config.toml
arch = "dit"
model = "image flow-matching model"
dataset = "regions of photos with short descriptions (Visual Genome)"
train_examples = 50862
image_size = 32
horizontal_flip = true
conditioning = "none"
objective = "flow_matching"
cond_dim = 128
logit_normal_time = true
norm = "layernorm"
activation = "gelu"
mlp_ratio = 3
head_dim = 64
fused_qkv = false
qk_norm = false
inner_norm = false
patch_size = [2, 2]
layers = 8
width = 192
positions = "learned"
optimizer = "muon"
muon_scale = "original"
lr = 0.0084
momentum = 0.95
nesterov = true
orthogonalizer = "polar_express"
adamw_lr_other_params = 0.00085
grad_clip = 1.0
steps = 40000
batch_size = 128
epochs = 100.7
lr_schedule = "linear"
final_lr_fraction = 0.1
warmup_steps = 8000
weight_decay = 0.009
adamw_weight_decay_other_params = 0.01
Rows from block 4 of a small image flow-matching model, named by matrix and row number. Rows with one number belong to one neuron. Each number is 128 + 32 x the weight over its row's rms, rounded and kept within 0 to 255. All counts start at 0. Numbers have three digits each.
After each neuron's rows are labels from the 100 images, of 14976 (inputs lightly noised), where the neuron reaches its highest value: "colour at peak" is the nearest of a few named colours to the mean colour under the peak. Only what is clearly more common there than usual is listed. The data: regions of photos with short descriptions (Visual Genome).
# fc1: MLP up (model.blocks.4.mlp.fc1.weight, 576x192), inputs 96-191
# fc2: MLP down (model.blocks.4.mlp.fc2.weight, 192x576, transposed), outputs 96-191

fc1.322:144142154106137159088130129126124159133152165133145139132136156139138185162164119094118095166101130147186107086122138157147190164130109165107164157146131096102104106138106108149127169128151135141116153077155176120121074119164070172098156198172174126160196145089145179114129151139117086110
fc2.322:088115121095112132121138117148090115137161133127103115112115123122114124105134131147089142126109114070069190178117137100138109083100173143116151121062205145063090130102134120109140120118167118144085140224087065137098151145167152109155135118193041146120146131053161094117117114182140100118
colour at peak: pink

fc1.165:131132147144130125079129084149087107130185161165109126192118089162085156144192151189114155148090112118113197119071121171115124089139084140146151129142127183205104107153075102150108138083090089214069089159099072137176104166116123171158097128103084146177077064140073103147177152071118143164
fc2.165:174098091078154138107160141150109116117075117129125149124107112176178109105154100104140118128161129089071101131125096116149112156076187115112142097134120162137171141161125167099126145139145113126136125115167187122155144088055151064105022104150117125078107102150107080104208144188141083148
colour at peak: grey

fc1.489:127086059090169077135121122135100132120156138101169117102125071148148157092159120098136115143154123163155153124116130065097120117115072163204153172107150089106106118136120079131104163114124168074190127118101099121223138172192121108100069104150139145125116133102127103155189160142112148150
fc2.489:213117160139146126096092139111156072128096157167121114196083137115052079178157130155203105065133136143107091114195164148153122168093114126122091123190137128166152127088137148121099145120116091131069132144156147129109129154130113116184156142147139140151120141116155094173104198120160092127
colour at peak: pink

fc1.250:118133138165091105143113143167141105143185152119090096187100143089090122098150056136161192179139185144113131102105138108083115158149094119103151138091117140173059053058137110139137116137162113041077137134077123157106082161160126186130081126116109105146098063093066151075147158159078153162
fc2.250:099134152163143130048116131128148125168099055102113142139139130180113108107118137179158113168115093119182206125102181168097168110031085125086081120135179136068115159084130199129115113133137125130104118120161135103157114127089128148139129132071155123147172121151104206117079087099118134169
colour at peak: brown

fc1.355:114114086097120123102127143138167094065133120127087134102121113050137171114071123147117099114105159105110140164143144092145176104151079084045154097131122160132089099096047087100037137157164120088101158161147102181115052142140146106116107111164164131132029104125042168140143118120122115141
fc2.355:095121108097124088113146076170084117118186060166161124137169139093146190181118134164111133154084146136111085148105126082097127166100149166160157146098170144118115134195133119081206108131153185126116081089108180086105140161170151142135110119140166194148183126112149078134151119163140111171
colour at peak: brown

fc1.405:067080165126115200101125127170119146129120165136125144129080076170104137110110107142138120111106127116126086137161126090111064078132048188108063107104108161069126065146119108131159093114159140077127074150088195152110128191126094129119111177106130121146081079164159180169200196117158092129
fc2.405:119132075132107155093161121119142156135171134216151187093107143118164102138092146152131134128155120171177194182207171096147102104115150164150139124154123141229082157088123150133080015136181145150130133123120126116174139105084106207105101104115088132137095080162134123079125134122150110111
colour at peak: black

fc1.32:117141162111124171139136104131067182129146119113096156082087192072126136124142108151127208122112157103114102114151123110129120099132125130085157143128161117117184039111125111105150174125045149060148122105123160176151149100133150091103184131151147181191117070149148106114104102103160116180
fc2.32:084126116122085121168121149134146177132105143094092114185115086131190200019076133128121080151146095166119173122088160123156111145112125141149181168130076174125128028078128116153087149136118126108140108198087135162137074063146145161144145084154148088093103059118150088129099118144114108159
colour at peak: brown

fc1.148:092100117080069153165100109111129121125129142174158133191104152087185180106100113148066097153152122125122103113162100078145164146138134100104186130153107097137156071141138152192203126184134132192127155150142115128060120128124088130110089159138169121164088112127131173125069159155080163108
fc2.148:144114100110184148124103149131110132128128100116121142076127124113163190143110131126189114114045118141197148166141123171097147066142134086140168129108145114188111138148116169091077125130091122112158117113119119107183139169173079141137134125146134109136141130112095101153077155149178161156
colour at peak: grey

fc1.267:101116164136073201164143135130121137138126081166139146110155155109154108169132141099131154173142072147098132112165125110157115091125080173133169242112180098099143074119088142153129169161121133048108114092136142122069106119109152089086128113051147130093054098159156148149134046109167153117
fc2.267:178089084123126072171117124124119131131074077144133176133179139165118147149113131184062132108095140142145087147126115112130147177067154138160176255119113121113079082153133138085110167117155121146133097163111135148151151123090181093132127103155127106153104138156148125144104103068121153148
colour at peak: brown

fc1.246:111117122088081171130088102085086126168135098185112102129140148115133081151129103208089170095097151117136102101092149168089139048122143083149139118137109112185100086104100095164133203074108089181074135080129128078089155097106071155108094111132119134128146135112090074133123151132115146155
fc2.246:124178145188175141159137076134123084146153142160134182088138117096122158183122152034145114164157075123084186165121136120078132246083131156132125061141153110122164108115143173094159248126128176101168105078158125134186122091098085077155139177090112168134159089134085111138154154161138156110
colour at peak: white

fc1.305:154153097087098126125139077140081086159132104128152195077138142116149143137134138160134177116126121181104154135131124139103103127116177147173083193143117120164104116137098089134148141088142115119102177157111138139137130082209159198079098115108126158089143142152138156132157125095108129127
fc2.305:143087185159184106144125139110103156097134111081103107142183179124074130095088109102137090094144123144100076131103105117176121161098082114139128157120100148093140153182139075118106133128116113159152084141163112072183099125150113050149116121121101102149142170187150135105120127115163144123
colour at peak: pink

fc1.387:119107130163133142082097117140211146096058135109106068164061129175133179124180075128121092171182130143092170126144172112133092113145100158130168079093144124104106064131172145093110115146125097162138127152105139101097136172189100183088114158129162119066127049167125179155190175154165171108
fc2.387:094073163112167108099093159142110120132113169075090104108103112167129135160168107109175213064116108107123191113120144132072127145046089128137169128108168146121135156117126089081177079126124124082150160163177147114162118183171139062051092074099134119116157120140155081115116113148147117106
colour at peak: grey

fc1.172:212142107119125136086143131134149146154101153174111092114128147121096097130079093108123155073091082189073147168088161128032093096147191134111151083121072130074096104156141086131119146148182150087107113119113109114067080094160076146109084145105107141094116104112115083108150096115043122101
fc2.172:115088100148106113123110126107187142109096105145144161124138117188084116127133122145121153166083134164156091115092067079129175177088026155143084076128126122072146156168136142085057154130100103115130068135118131130180104101116118076103140079169086128170186135075136133110126078091113105092
colour at peak: white

fc1.120:142143192126123090121167113125146108139169152154112119167105112179135087155098113093186099157166098139094142167099174140079116103133131124115107112093185163083157097165143127110137039101139150121121111158126120052188146142106094159070106162172153123115129144072129097138134165133118158156
fc2.120:156126049111147178152096104113138095165166115118135142068113134224166133117096122162108092102174157125152119047134150110088143157176111131094110076157176153113123125147125098133141060148128122120126107122096107116061154130134070111118137155124164096123105118112147110104116182105120142188
colour at peak: white; pink

fc1.15:126116061099130146140079163170077150111135139130140124091133090041141125116149112078080071151182109140102113110113143088133118176161069208102119139135100194083170099153076118098158141158131151142135082167122145105112131074112176108063184210126107107180096125138122149111146145132146104105
fc2.15:108168085169142071075167165146161121131173114070095170139121134082144156193112120224174131144175153141138120129077137092097114112128157165147111109110126148151093135160137145101133113106117191054119209133165181108179094123102155098124116112100146108164166100166112070076091093104102065114
colour at peak: black

fc1.414:108152167192150176118143143141082146136164136146112118142134138178151090121157145079100092105133128137126105224092087154138148141127115114126114173082145103117161095142125020153130154188121157151174110165181150151139136184086111129085151127133132138127146061150087138158089161142127111147
fc2.414:143136094171149146118118093154192097151102159111123131125099099108160080172162113170142131159102139151156132050237107140126132170129126127138039162145151169123140151149143094152160110136124077109152145132142145104122132141059142121142144137215171134174154098121166093165124155117112093131
colour at peak: brown

fc1.437:149109161155092165109060119101098115146116165142144104129131083169196118093101146103086080112152109085133110208147127149134153180121126118026144111068121143128113126133141116149156138187156170082092099128176186126126058114164096098145171116115135080073100125144153072110100125152113084096
fc2.437:123111101094164130154177104153132136123095136106159084131123131130232149155131116136133149119053144107126107075089126143071155079172117114207155108169148136172119103116126120107089126136080095125172148151105099147102243174180080109130182124152157143150160107153159164097090109128189082123
colour at peak: grey

fc1.131:082118143096190104166088079185151173148120140194145117157112147140132106087123162169087094131122131096112200046127153112147150110126114163094130155108182153138169134149083120096097129157132146173133144176185117119185173143108139106183125099131136141147112125144156105127152098156141140151
fc2.131:154106081139102167122104172093126172162159164167165110092094101143123135198105089084092117149163134122121162199161096159089110169155096100162112154148102128099056147098123129153180139124106170177105146137105142124130102085118090187112153084112186111143139132135098156133131086166088134171
colour at peak: pink

fc1.518:143134161101122138192140084146134128178136154084108120109129154119208088133143097127184179105085135108115111133113132120107169110126063106119138134137092100169119172087158127167105077149123148209131067110065085124156135098158096118093103141092147145111145068114093062107136103146127105163
fc2.518:148147165114143164100154116098095118162159157086121184092083112091130105137157064166133082130150164136189162170095101110119090126087086087076098078090160124129125119127129165186112106121143184084148134132094118139158126170135171112121137063100111155180147101095148114104074070135185070126
colour at peak: cyan

fc1.457:146152122136147109165118099125166104143137114163130195104142077144118149126166131143135154151093137106126152125106085088140129104118111166118139170141166153111167132163120110154167119082151214106132120135129159098163064114118127089130156169114145176163132143163131152127166102106133141000
fc2.457:136134118120097144131137148110084105110160165141125135126136120108129115152131156129066171118158136112106116136106174159061111156180120097138146195125144147069140114176114126164122162137095076121126138103069107149125122082104134191127177126117145139132131134119094080140180127199157117026
colour at peak: cyan

fc1.196:079128144148108155165130174122106071133135163139075079098093124070177186098064136073198134130157123146139153177136147131123102122121123104098131103126181076075140134092116144197165214193090084143138139105123102176099124089121150076130132147091131171111124166081146151178136118112141188111
fc2.196:125169073144180081185095110166141060121164180149137149168073127062154190158081129189102170086124145099093058136148136086200116148109138178102128134078173070170143112077131129104136103135146156115105164130119158148148129073085131129146108091107092142138119119090130089092105080158219142094
colour at peak: brown

fc1.188:145147213152100146104138084069068105138176108118110163069152122135142107066127123120155143102101106148147194210112163101111110084133157167100158124126090105167110154100123177151162125098179134084116180149142091149093076113124202134149108160111119157187130163147105103138186079106090125111
fc2.188:132112105078195120118072107131120150110103133099068089122170130120154175149127132144107141172088179116193073111124128162150115168084089063097076112117101173168166161139135099027069166126157146124137088108096055153101129138073140142180172173148109120068154161146142137148137129142110157124
colour at peak: grey

fc1.452:100129105118105184177111125144138122121161122070106117147106211089116087106137139134117171109107128112120124057127136166088124144145142162121131108110149134143095118130013129129128146232116098110157125134072158112130107140124162117080105137104146122155053110091112115113190041082164138175
fc2.452:109092123172159092208123159129140158176229147161115210127122111074156118116120128165143125148180094091112065179104090096110142132154079167086116107105124123113202151138127129142100115116172217147078132118083145085121121128122138114154147128101076095154170081075167110095142145138047118106
colour at peak: brown; black

fc1.415:135123083086128036148118119098109113094110142115120105140132128202100087108122149174151049116095086133125185144139157105089098137127074124111146135141106138146159158112163185163126079042092128099155136191115105117154100168116089133128140135162153135109099169136120126100117148077054079116
fc2.415:075109178134122173142132168130090108097078120102133130112147129161131087166110115072117167163188205123139122108097119155160130132126171098132131122125083098163082191114128211074153089134106113154103136104114131138142152170100118136111115136139144120132106127060115063093140161082176058134
colour at peak: pink; white

fc1.455:098145179163164073151099140137127192142115132140124147164104202189115130133131099109127121127165056144088127144120105152121103148112200151109162142134105135097142150100164135089106129143090182114156093199120116085146085124126116101101115163178137146108093094174167137146135114140111150157
fc2.455:095157105141182087150142142128146114092117155178160157082101124088100148211126167116159153114135119110136063129129163139166132149082123173085142106122108123094195145129125096074126137144183124110102168055143120120122185130194126133161140190081187140182097115132195122144185133125108099185
colour at peak: white; pink

fc1.526:132133166109152041114106117100117119113140148109128079043072154119117098111116118154121149139154129073149168105113138140094141163126110138119155088090144109151081149088139183156075113141105104085151120076089130187143166102165084116103147059102113128092146182115136087098147076085099174151
fc2.526:140144122171104171083137120169084121112171131051128155064173126097095147145153133116102153189066081084061084117151087091110136122141148165095185112082154160122096110108113127087137141126135090112141140174124102133105169190171092163077149051167140160149149147110125125123186085130218140110
colour at peak: white; pink