A small image flow-matching model, trained from scratch.
Model: patch size [2, 2], layers 8.
Data: trained on regions of photos with short descriptions (Visual Genome), 50862 training examples, 100.7 epochs.
Rows from block 2 of a small image flow-matching model, named by matrix and row number. Rows with one number belong to one neuron. Each number is 128 + 32 x the weight over its row's rms, rounded and kept within 0 to 255. All counts start at 0. Numbers have three digits each. After the name is the row's rms in percent of the matrix's.
Before each neuron's rows are labels from the 100 images, of 14976 (inputs lightly noised), where the neuron reaches its highest value: "responds to" is what is common among them. Only what is clearly more common there than usual is listed. The data: regions of photos with short descriptions (Visual Genome).
# fc1: MLP up (model.blocks.2.mlp.fc1.weight, 576x192), inputs 0-191
# fc2: MLP down (model.blocks.2.mlp.fc2.weight, 192x576, transposed), outputs 0-191

responds to: text has "red"
fc1.179 110:117129166122187146122137153139142116155168123088117188133127100124124159128162120149090122124152177114102134112128144152135128101112106118115119107112019151089000124166115141148161146171099118122157084113078140148173065149130138150087124152140139086151095137125079146120124092129127131068131125116120089177103118083130135104162137097084084109122106116194108136095083146106149191153145170114151121153065159175111196110117145130097182103090107101186096097166087131144149073053116105142135091091201139128151123189152193120141103082091095143170110110111069084154104126136110116141
fc2.179 081:157148171131104118094125126111117118153121063149130172123143104129162142136076164113107123140188094149122069160124146159079142094098117091151110123132226146123197119142121104134156154164138133153127104149049169186133059117169124166141099092139145053132126136110179177058133112171126135122093119120156100148120118162126147132138110068088103119153090126223166161108135098095168175157133085097193119107107148120125152118098174161099163108151152158139118060155136114111163062120152131165084089149067097117162122068095063104175134094145092118134122127126198137144106168171147131152

responds to: text has "sky"; text has "blue"
fc1.103 085:106142124131219180094103058079091100125150083086170103119151091126104146144084122177083155126153104108150135149080138137113107120147129113110117195116142146149130076206151120150087121167106148111071063114171174107136145071157092105128172147138149121057110197131098125142070105112113113135172135123165129074186131148163130133112123166159103146091124069085135142136085127157120114174085112115121151141161137146131167116123096130158198084176129124103191121137112099088107067133119124170145123133167103170124154096185136117100124137207157135109160067145125085200133172126094083118
fc2.103 086:178150125124122117122140185120106155130144134175224103134137100092142089124173139086186147102101105135199121117137157146132116097112081118131150188135110142138175113154167121134136103121075102110159112145147103080115134171142167157126134104095174103077152132104107150164094102171101113166171141108123201204114178159162068148113082150167111122105143127126097107101151155134099104092092090117093114148126074187164106101173135129147110081070151084155158171155110164114069089105166141157101120116150129108155044110089118198110168133099123107114128089111206103145129217086120123083

responds to: text has "red"
fc1.9 121:181092204110171206141106164117080134095214118081141193127125125146206144103222162073107138126155154094120160080102112076113119166140154087122115127131126122152098134112128135110071108152135159104146180133170120143131109180145132112106185174151162117125151103117135074082140161122143138119149170106122109111144186136063095069159142111059136156152113123090143104159128082126155128117165131139131110093128086153113190176130111114077137138053107136126122182075107114093156140142090073134107118098112131101143161103129159124119114199097175095077085138138115136109086111065146142113
fc2.9 131:148139165059180111159183110132118118098080144123160141149129135168043168177110163108095083139093137139139090045134133110142158109102112134158172133125185086132125124088110157084133096235179168153104199130150131166114133114095131111128108120148127182095190116156119053160146165093140133110168187127136130119136177118169122182164113153128160127138135126146128084125172117112152151129143136144126092145062120165155172139134121164174130143123101108069126159155126116147136127118149156110146159144096093154087137152106115124117118234145148093177063133108157043135115144147180163175

responds to: text has "red"
fc1.362 101:108162073089205116190120168113120109093074135093128168120137142154160196098150079131129127095140104139150120107123167130127126160132179150133170076172069057131135163120129101165094113162114171142111090083129110105097178128124141068111137085104108123120105104149054151106119068150136112085132126085112134136073115067203100116122127135135088174111138142150131088087148113121147165128106065139150082114035104132078142135123124131100124126055132063136109079154094183164115155098094125145074126082178127134119127112172153170165100128103150135095107090097108153069124139062162121171
fc2.362 086:123179120126129163030141118105131119094099172136142218133166156104140060136147174146110138156141135139127126166130100120145121055098129104118143031078170137137136081107153154198121132168163098133138099125120130148130151129136135125136108143153099132128129154086155123164133110154157151141134151118181134177166120113148064108175116111107120216126104141156133108119120131149152153147060166090157150122091181122189137112095156112129103142193131141172106088121144078105135168132172151090135130126081101105123107180126122044126146056100168107137123086123175124226148133090199143087

responds to: text has "sky"; text has "blue"
fc1.3 097:160161221099132106171112121071072081083109137123131155132147120111124131145173131110161109108128112121169095061143137130125142110157118146145134082182180130139101101179112113102182164118124147172120105106162087105122091146091144106160095109178147094093090145148115090175152102104150155114185151098189112196121146116095167184116068109121161112110149141143136091089148162133108110168078075153175151116142122068125073123139128208101098127222145084107119167110081116152136121090118106122181089094087067135128089128180148180133123141115159110142139136211159102118153120112156062115
fc2.3 112:162136127133184111157103094116169131072131153099169098195160139110107159115143105132131147081184163089138136158147122088087081073171167142177071101073112098160135112199122161151087174140084134141091081075170242143118153116092135107157122120186163120085130108145176131134153130195108138157110152119118122187103147104097163112178103149095181101159109109135072078136096138137145122099164135130120153177099139142133152118156062098165105141149088093145171155129122011065179128130157084131118154112093161098126105128121122107131130147156120141100143117163109178122117133135107169131

responds to: text has "sky"
fc1.543 104:158140109094124130116145135154111121123130198113150194152116104182107129093167129184108158137125110087122094104041177119111132131147120160106162106070138188154119081106123111201105102078141143148130094140134114090131096201117146125077118147127145109117122172112126195157145067121106137083217113128183135116081091124184127108076146121148105160106101165116127144111075107147135067133107120094090167144108109061101124130138136153138139106141212071205088137122116095088101149076166124146142149167136118104146132109172141139162126119125145081192172184157151126125167062115151060139
fc2.543 117:153108105120136099099101154152159113107128077118174150200143122152135150119113111127092107101097147137132101104100137073143130122089160195163104074116170096086138146155154116175109115113068136138105111188093168180126122174151137067162129106131170119160132123214110150132114214109138112145148103125085107159143044094036143101073137133189175178121137129141132121109136116123135071161122147086152128103131128134182174149109133110101136193135087162105111094123133186092118136124159046105119122122146197088188138151110148152097156078149124119108135149074142139135164137154214104175

responds to: text has "man"
fc1.230 115:120126129062135100122126126165122120032140090175200190196163132128210122126138151106139138070151125109092128095161107169108214139143077193148094163172133134120091125054133108061080079138093129131153146160113128115087116214070164127101117119153133148136115100108124117095159137148151158140172144116139081151127100141125118126155064161152107092163143143093116152092108116147067157067064075161146127180173127114133096170136194079112134133146138168164113123121071100176143127111066121118101104128116113151099104130138110116115096125120150160120083077140136086118134092133143154145
fc2.230 110:102106082117117166156069103148151197172150204138095139107059124130077120081111100155100126143085126160158157102119121184165175157186129115140112110176133144128112091175115112169133109146200111111144195127138122102112132071106127147123134121152057116129131144132132111126152127098175128142091126124178148155057135200087102122146110099067108159100156110087126123110093159123129149056142082143108113142117127115143153121091107117077152131096061119108111185159136118145132100125108103155133067147125102107105158124111154100218078143107147140117178163096073081158139123068201049105

responds to: text has "sky"; text has "blue"
fc1.359 085:126166106134127160108093130139097083126134102128157114111118134112129112136099082104144178152166102128105148203127111116131125135109171103120136173152137149123157169159121116108146134135039078169105113165142093124172168115078199134116100097115092112123186221140097128093142126114114104145130079164082065095074121103158161155113159160140081111069093116166086134092125121120174111162097081120097135134146134135111116149134117105099144119172162101101134127106155095086079128102122101115174141092150066120062140116134124109105014153063124117169127009099040126117112117109110126113
fc2.359 085:126145155146133119161114144095166216135127169157126142063109127148093164120125178120188114156138126125130141129107137171094178106103104142114068131033145111122101143161160110055113055130179181064141113121132121089124141092053132151107170031131076170095154108143147094153154157148126134137091117157133114104098071136120185105116139089182114160175091155118085067114150083134135139172117127133153159177144172112104114143129171171120134186086165196121151140072130150106087137132065141087140150131134109129132132100122154190160162162128134134160130083097148125157104074175142106120

responds to: text has "red"
fc1.177 123:139085178158093128182105132096104119153121179102132158159144111114157131138142156098111128156155181084121127162114101173150122119138117195103133117102153173124110198094126164108099110148143172101109186136201104110111063116056143115167155160188130133133109149168130104148144239119130160133155147130110113113158101157059101113154178094187129155125068167123156109134121128102102188090108111180093118092151119200126054136135111089153101150067102129136181161126160125071178115144128105105086143167092186122171137145109134168156176199122142111112122095106112199131124116106148125148
fc2.177 140:080176179080135103169125113118089111042094098079131126175138119104221145105102141164086159080139099124112117120207142106127080151161108079123079166133094136083092101114095172086161153138155132076092166114129168177127174154159133136152160132125084136157100149152128123099082125096121146078161148120151149089058097121115163075108145106110115120147100154148151107075108167128128134059138095099144135127103086129153139123115179151094168138092142146124119110224127153146163137124153117117122173144145107105094109136126165130129122084102147078155151029212120104168132136110141196116

responds to: text has "man"
fc1.442 124:086116170129148190100088138143187173114111125089137154133101112089102196184119086104125144068106113125102110149121162121136169147126145153130127128166151075142077190097121124072108136076120121179166095103134163108108110148031107175151166111124115156097138107134040096119143112131147120131141151106136100154100123095178155138145102146123146109094083090147095134117063203125122132118114089192146119173091129114151144162137052095130102150090116109144140080104137109123082132103171138122070126130193060080110101158129152177121166128108143137112061116066094179138057113134082088126
fc2.442 141:127107148108167157062118139133080126083130095141094147099109128121073087104159174168045146214157129179102132129216138082126152126138099159094143068153109098094148103111140113177145169137165138170118067103137095111123125091139119168127148164076096073153127114134152102105107174132076144160154099122100111162109113169104086119147163097109167223083147124144119095116134086151107129123141073081140097146119190135142119134080123142088102158092140158168083142141125068084091110128178124126113103124104198121123122108147207150124096132140104141160109123187150121194081126156172081116

responds to: text has "man"
fc1.100 090:110150154076100140149179052162135146124133116123163133206102115141131128113103109085172143153187152147154151168107122104147196131122140184150099131123147147112073094075134102111103125110134173151198104086125150108086169093085094064123145112107190146064133123102090139120137153165151137118154154100128005173150093125101184158167084151135141190175154158100158140138119110137066135058121076102140167176134170182146120158127149156148078160152096115131157150146070083128091096106077127175097145121142100089112069096145094139113124128122135100168097101118141102099134097126149151116
fc2.100 102:169139111122147124208106186171134169125115094072179188139106084165124103090191162131131123137060132117192146122090129169140154147098114091081080076146156108147091095128108120155095100075135087072112173098136197074138159091132152185136090123107105109071132182105093109180109083108131087151119123051104157129125157198063109160128148104127148173134112117178134109149084159134091139145161081174092152123115146098140102104115113135085166139147115101119074158138132099090116092138161109117110110111087118076081138152163184135167114152123123132060126146123108095107116173085151083125

responds to: text has "red"
fc1.316 095:150082100163211152090041087184087115146121158131124145127057152104097072135147105135101139174178136091156121102119114165137198194169134140132138168183124086088112176155132096103128112090094083149101116120132107163176093116073137142124177159172214177080144123104073150135128143142108117122148143126155078147127176157084142111174095127145114111103083136151125138117109116160146147085162076162158133128115116093159142158122085126156144094094150156121097154162124138121099127111134124135147054106128134074180159036104142174126146164101164105197116083172119187122119132112114154144
fc2.316 094:168090104092141123128174132146106046170089087113142182128164192143127146116144090107048214162135086170126126130170138123164087068144083094130129076109143119133127084163125099133120154126149127100147106138135133124121113097144119069167130160090147159142122141138147153086120096154063113069197143091115110156167151131121145104098096109125117132123067123203103117157128128138153113142155075173162085111130132107082097117119110134083114124161212155109119210157134059099144114125169113141094174142144126145161135125160112196193132167094096132068157117126159185161157137118071150083

responds to: text has "red"
fc1.396 097:079114084092164117098142117106112141136149128151131139157123135153176123067083138098070119091165124143124112206147175082130140109147145156110111069117065163151000097102111129142151123124110116148154142121117162137109100154132143057143088142133153162170178123090093143168119110064124146099078167114137123147137129130186154183190135152141128137150072125175160116146092135148127166140156057085115102123090178162088099092137121120160111110099082107160108115144169137073087104152099122156127093109101154120183151130134190078103113102076093126177130066126171133138138193102121136131
fc2.396 093:117117190148142092110158120183190100174139102158101090142142129105136127106120095122159133145182175094096180098062116165138173127179152116191112162137165121181126122087124109104098162193163128132171098081132092167117146118112104183080102071159123138143110129115077159058156123155117100090170152117144131119174134134101173164138167144140083176113132034068116111138132204134120133097115105129096158114166133110118073137144106134081118176151183104103159087132119108071087104134150180127171104159088107121134137165181175108108125137104137132108137149095223141151157097080105145169

responds to: text has "sky"
fc1.157 091:071145143120100178104151121144123116132125120124174083145085062119122164121135104131135141160148155134114173212084136131129141124118131169103124184116169160156122089133120149167097127125158132192183101126087121122146163076162154092129186116102112136083122197118121071115088167176105149160137133111166126154125093082174105203103137163147161141090150113092181132183161086220140129118103128104104146146088179109080126145144136146164133142199140200096103114128112083050051078122093121117142111118136098118127110111148227131108116141153144115120175130175081188113125126106120108093
fc2.157 085:118107148123077107113121178172124168125135140080188027099148024142150116167144135108120130131159132083111137114086146189193131153175179091165128139138110095175138164088176149144122127141175094155108127141116123096113150146102135145140161112118138092057133132116103129202099123115030119046121113094183114146108141127177098165125160127129149156124118167134117094118128175217130126113133102152109169142120121160143107130162127151130123063120100110073137144153128130153090107129215141126088159132133148116122119149123120127059121112133090105147187121055125099042131154137167129136

responds to: text has "red"
fc1.400 074:114126144101135060133145149105137133118136158095105102146114135186140000117175127116076117169114105109156108114135138107115122132135131169152120055169123083156129124102125108140120095137151119134206154143175077190130134136108116130103067128183114157145127107128087213122177106177159125143125067106071135108077088176101105091105143118140164160135140143157085152096098108176140159146135095169133058091128142127165163158132183148109118166093128150133109090178134150182136164139084106145179116142142128168116112152115126151183094120121120132128096170108039129054040107113150148147
fc2.400 068:136124148122119016157147117060162126124122168127109125163134088107106116141159116124078110093071136135142148140119128165106148135160115090128120085106157116122139159057094157145132122160098148135155176139103136077124147131143113135120167052097112193131125114136182176161125119144142134087105154164111000137144084094144134161119198125178146145156103154127145101111168159000111132098170167138105187139149074154127119090123122122120129122151144115114126104115126135090150188121146109095099105109115116082114091112147170073159139099142164122145147164132110145168166072131102138144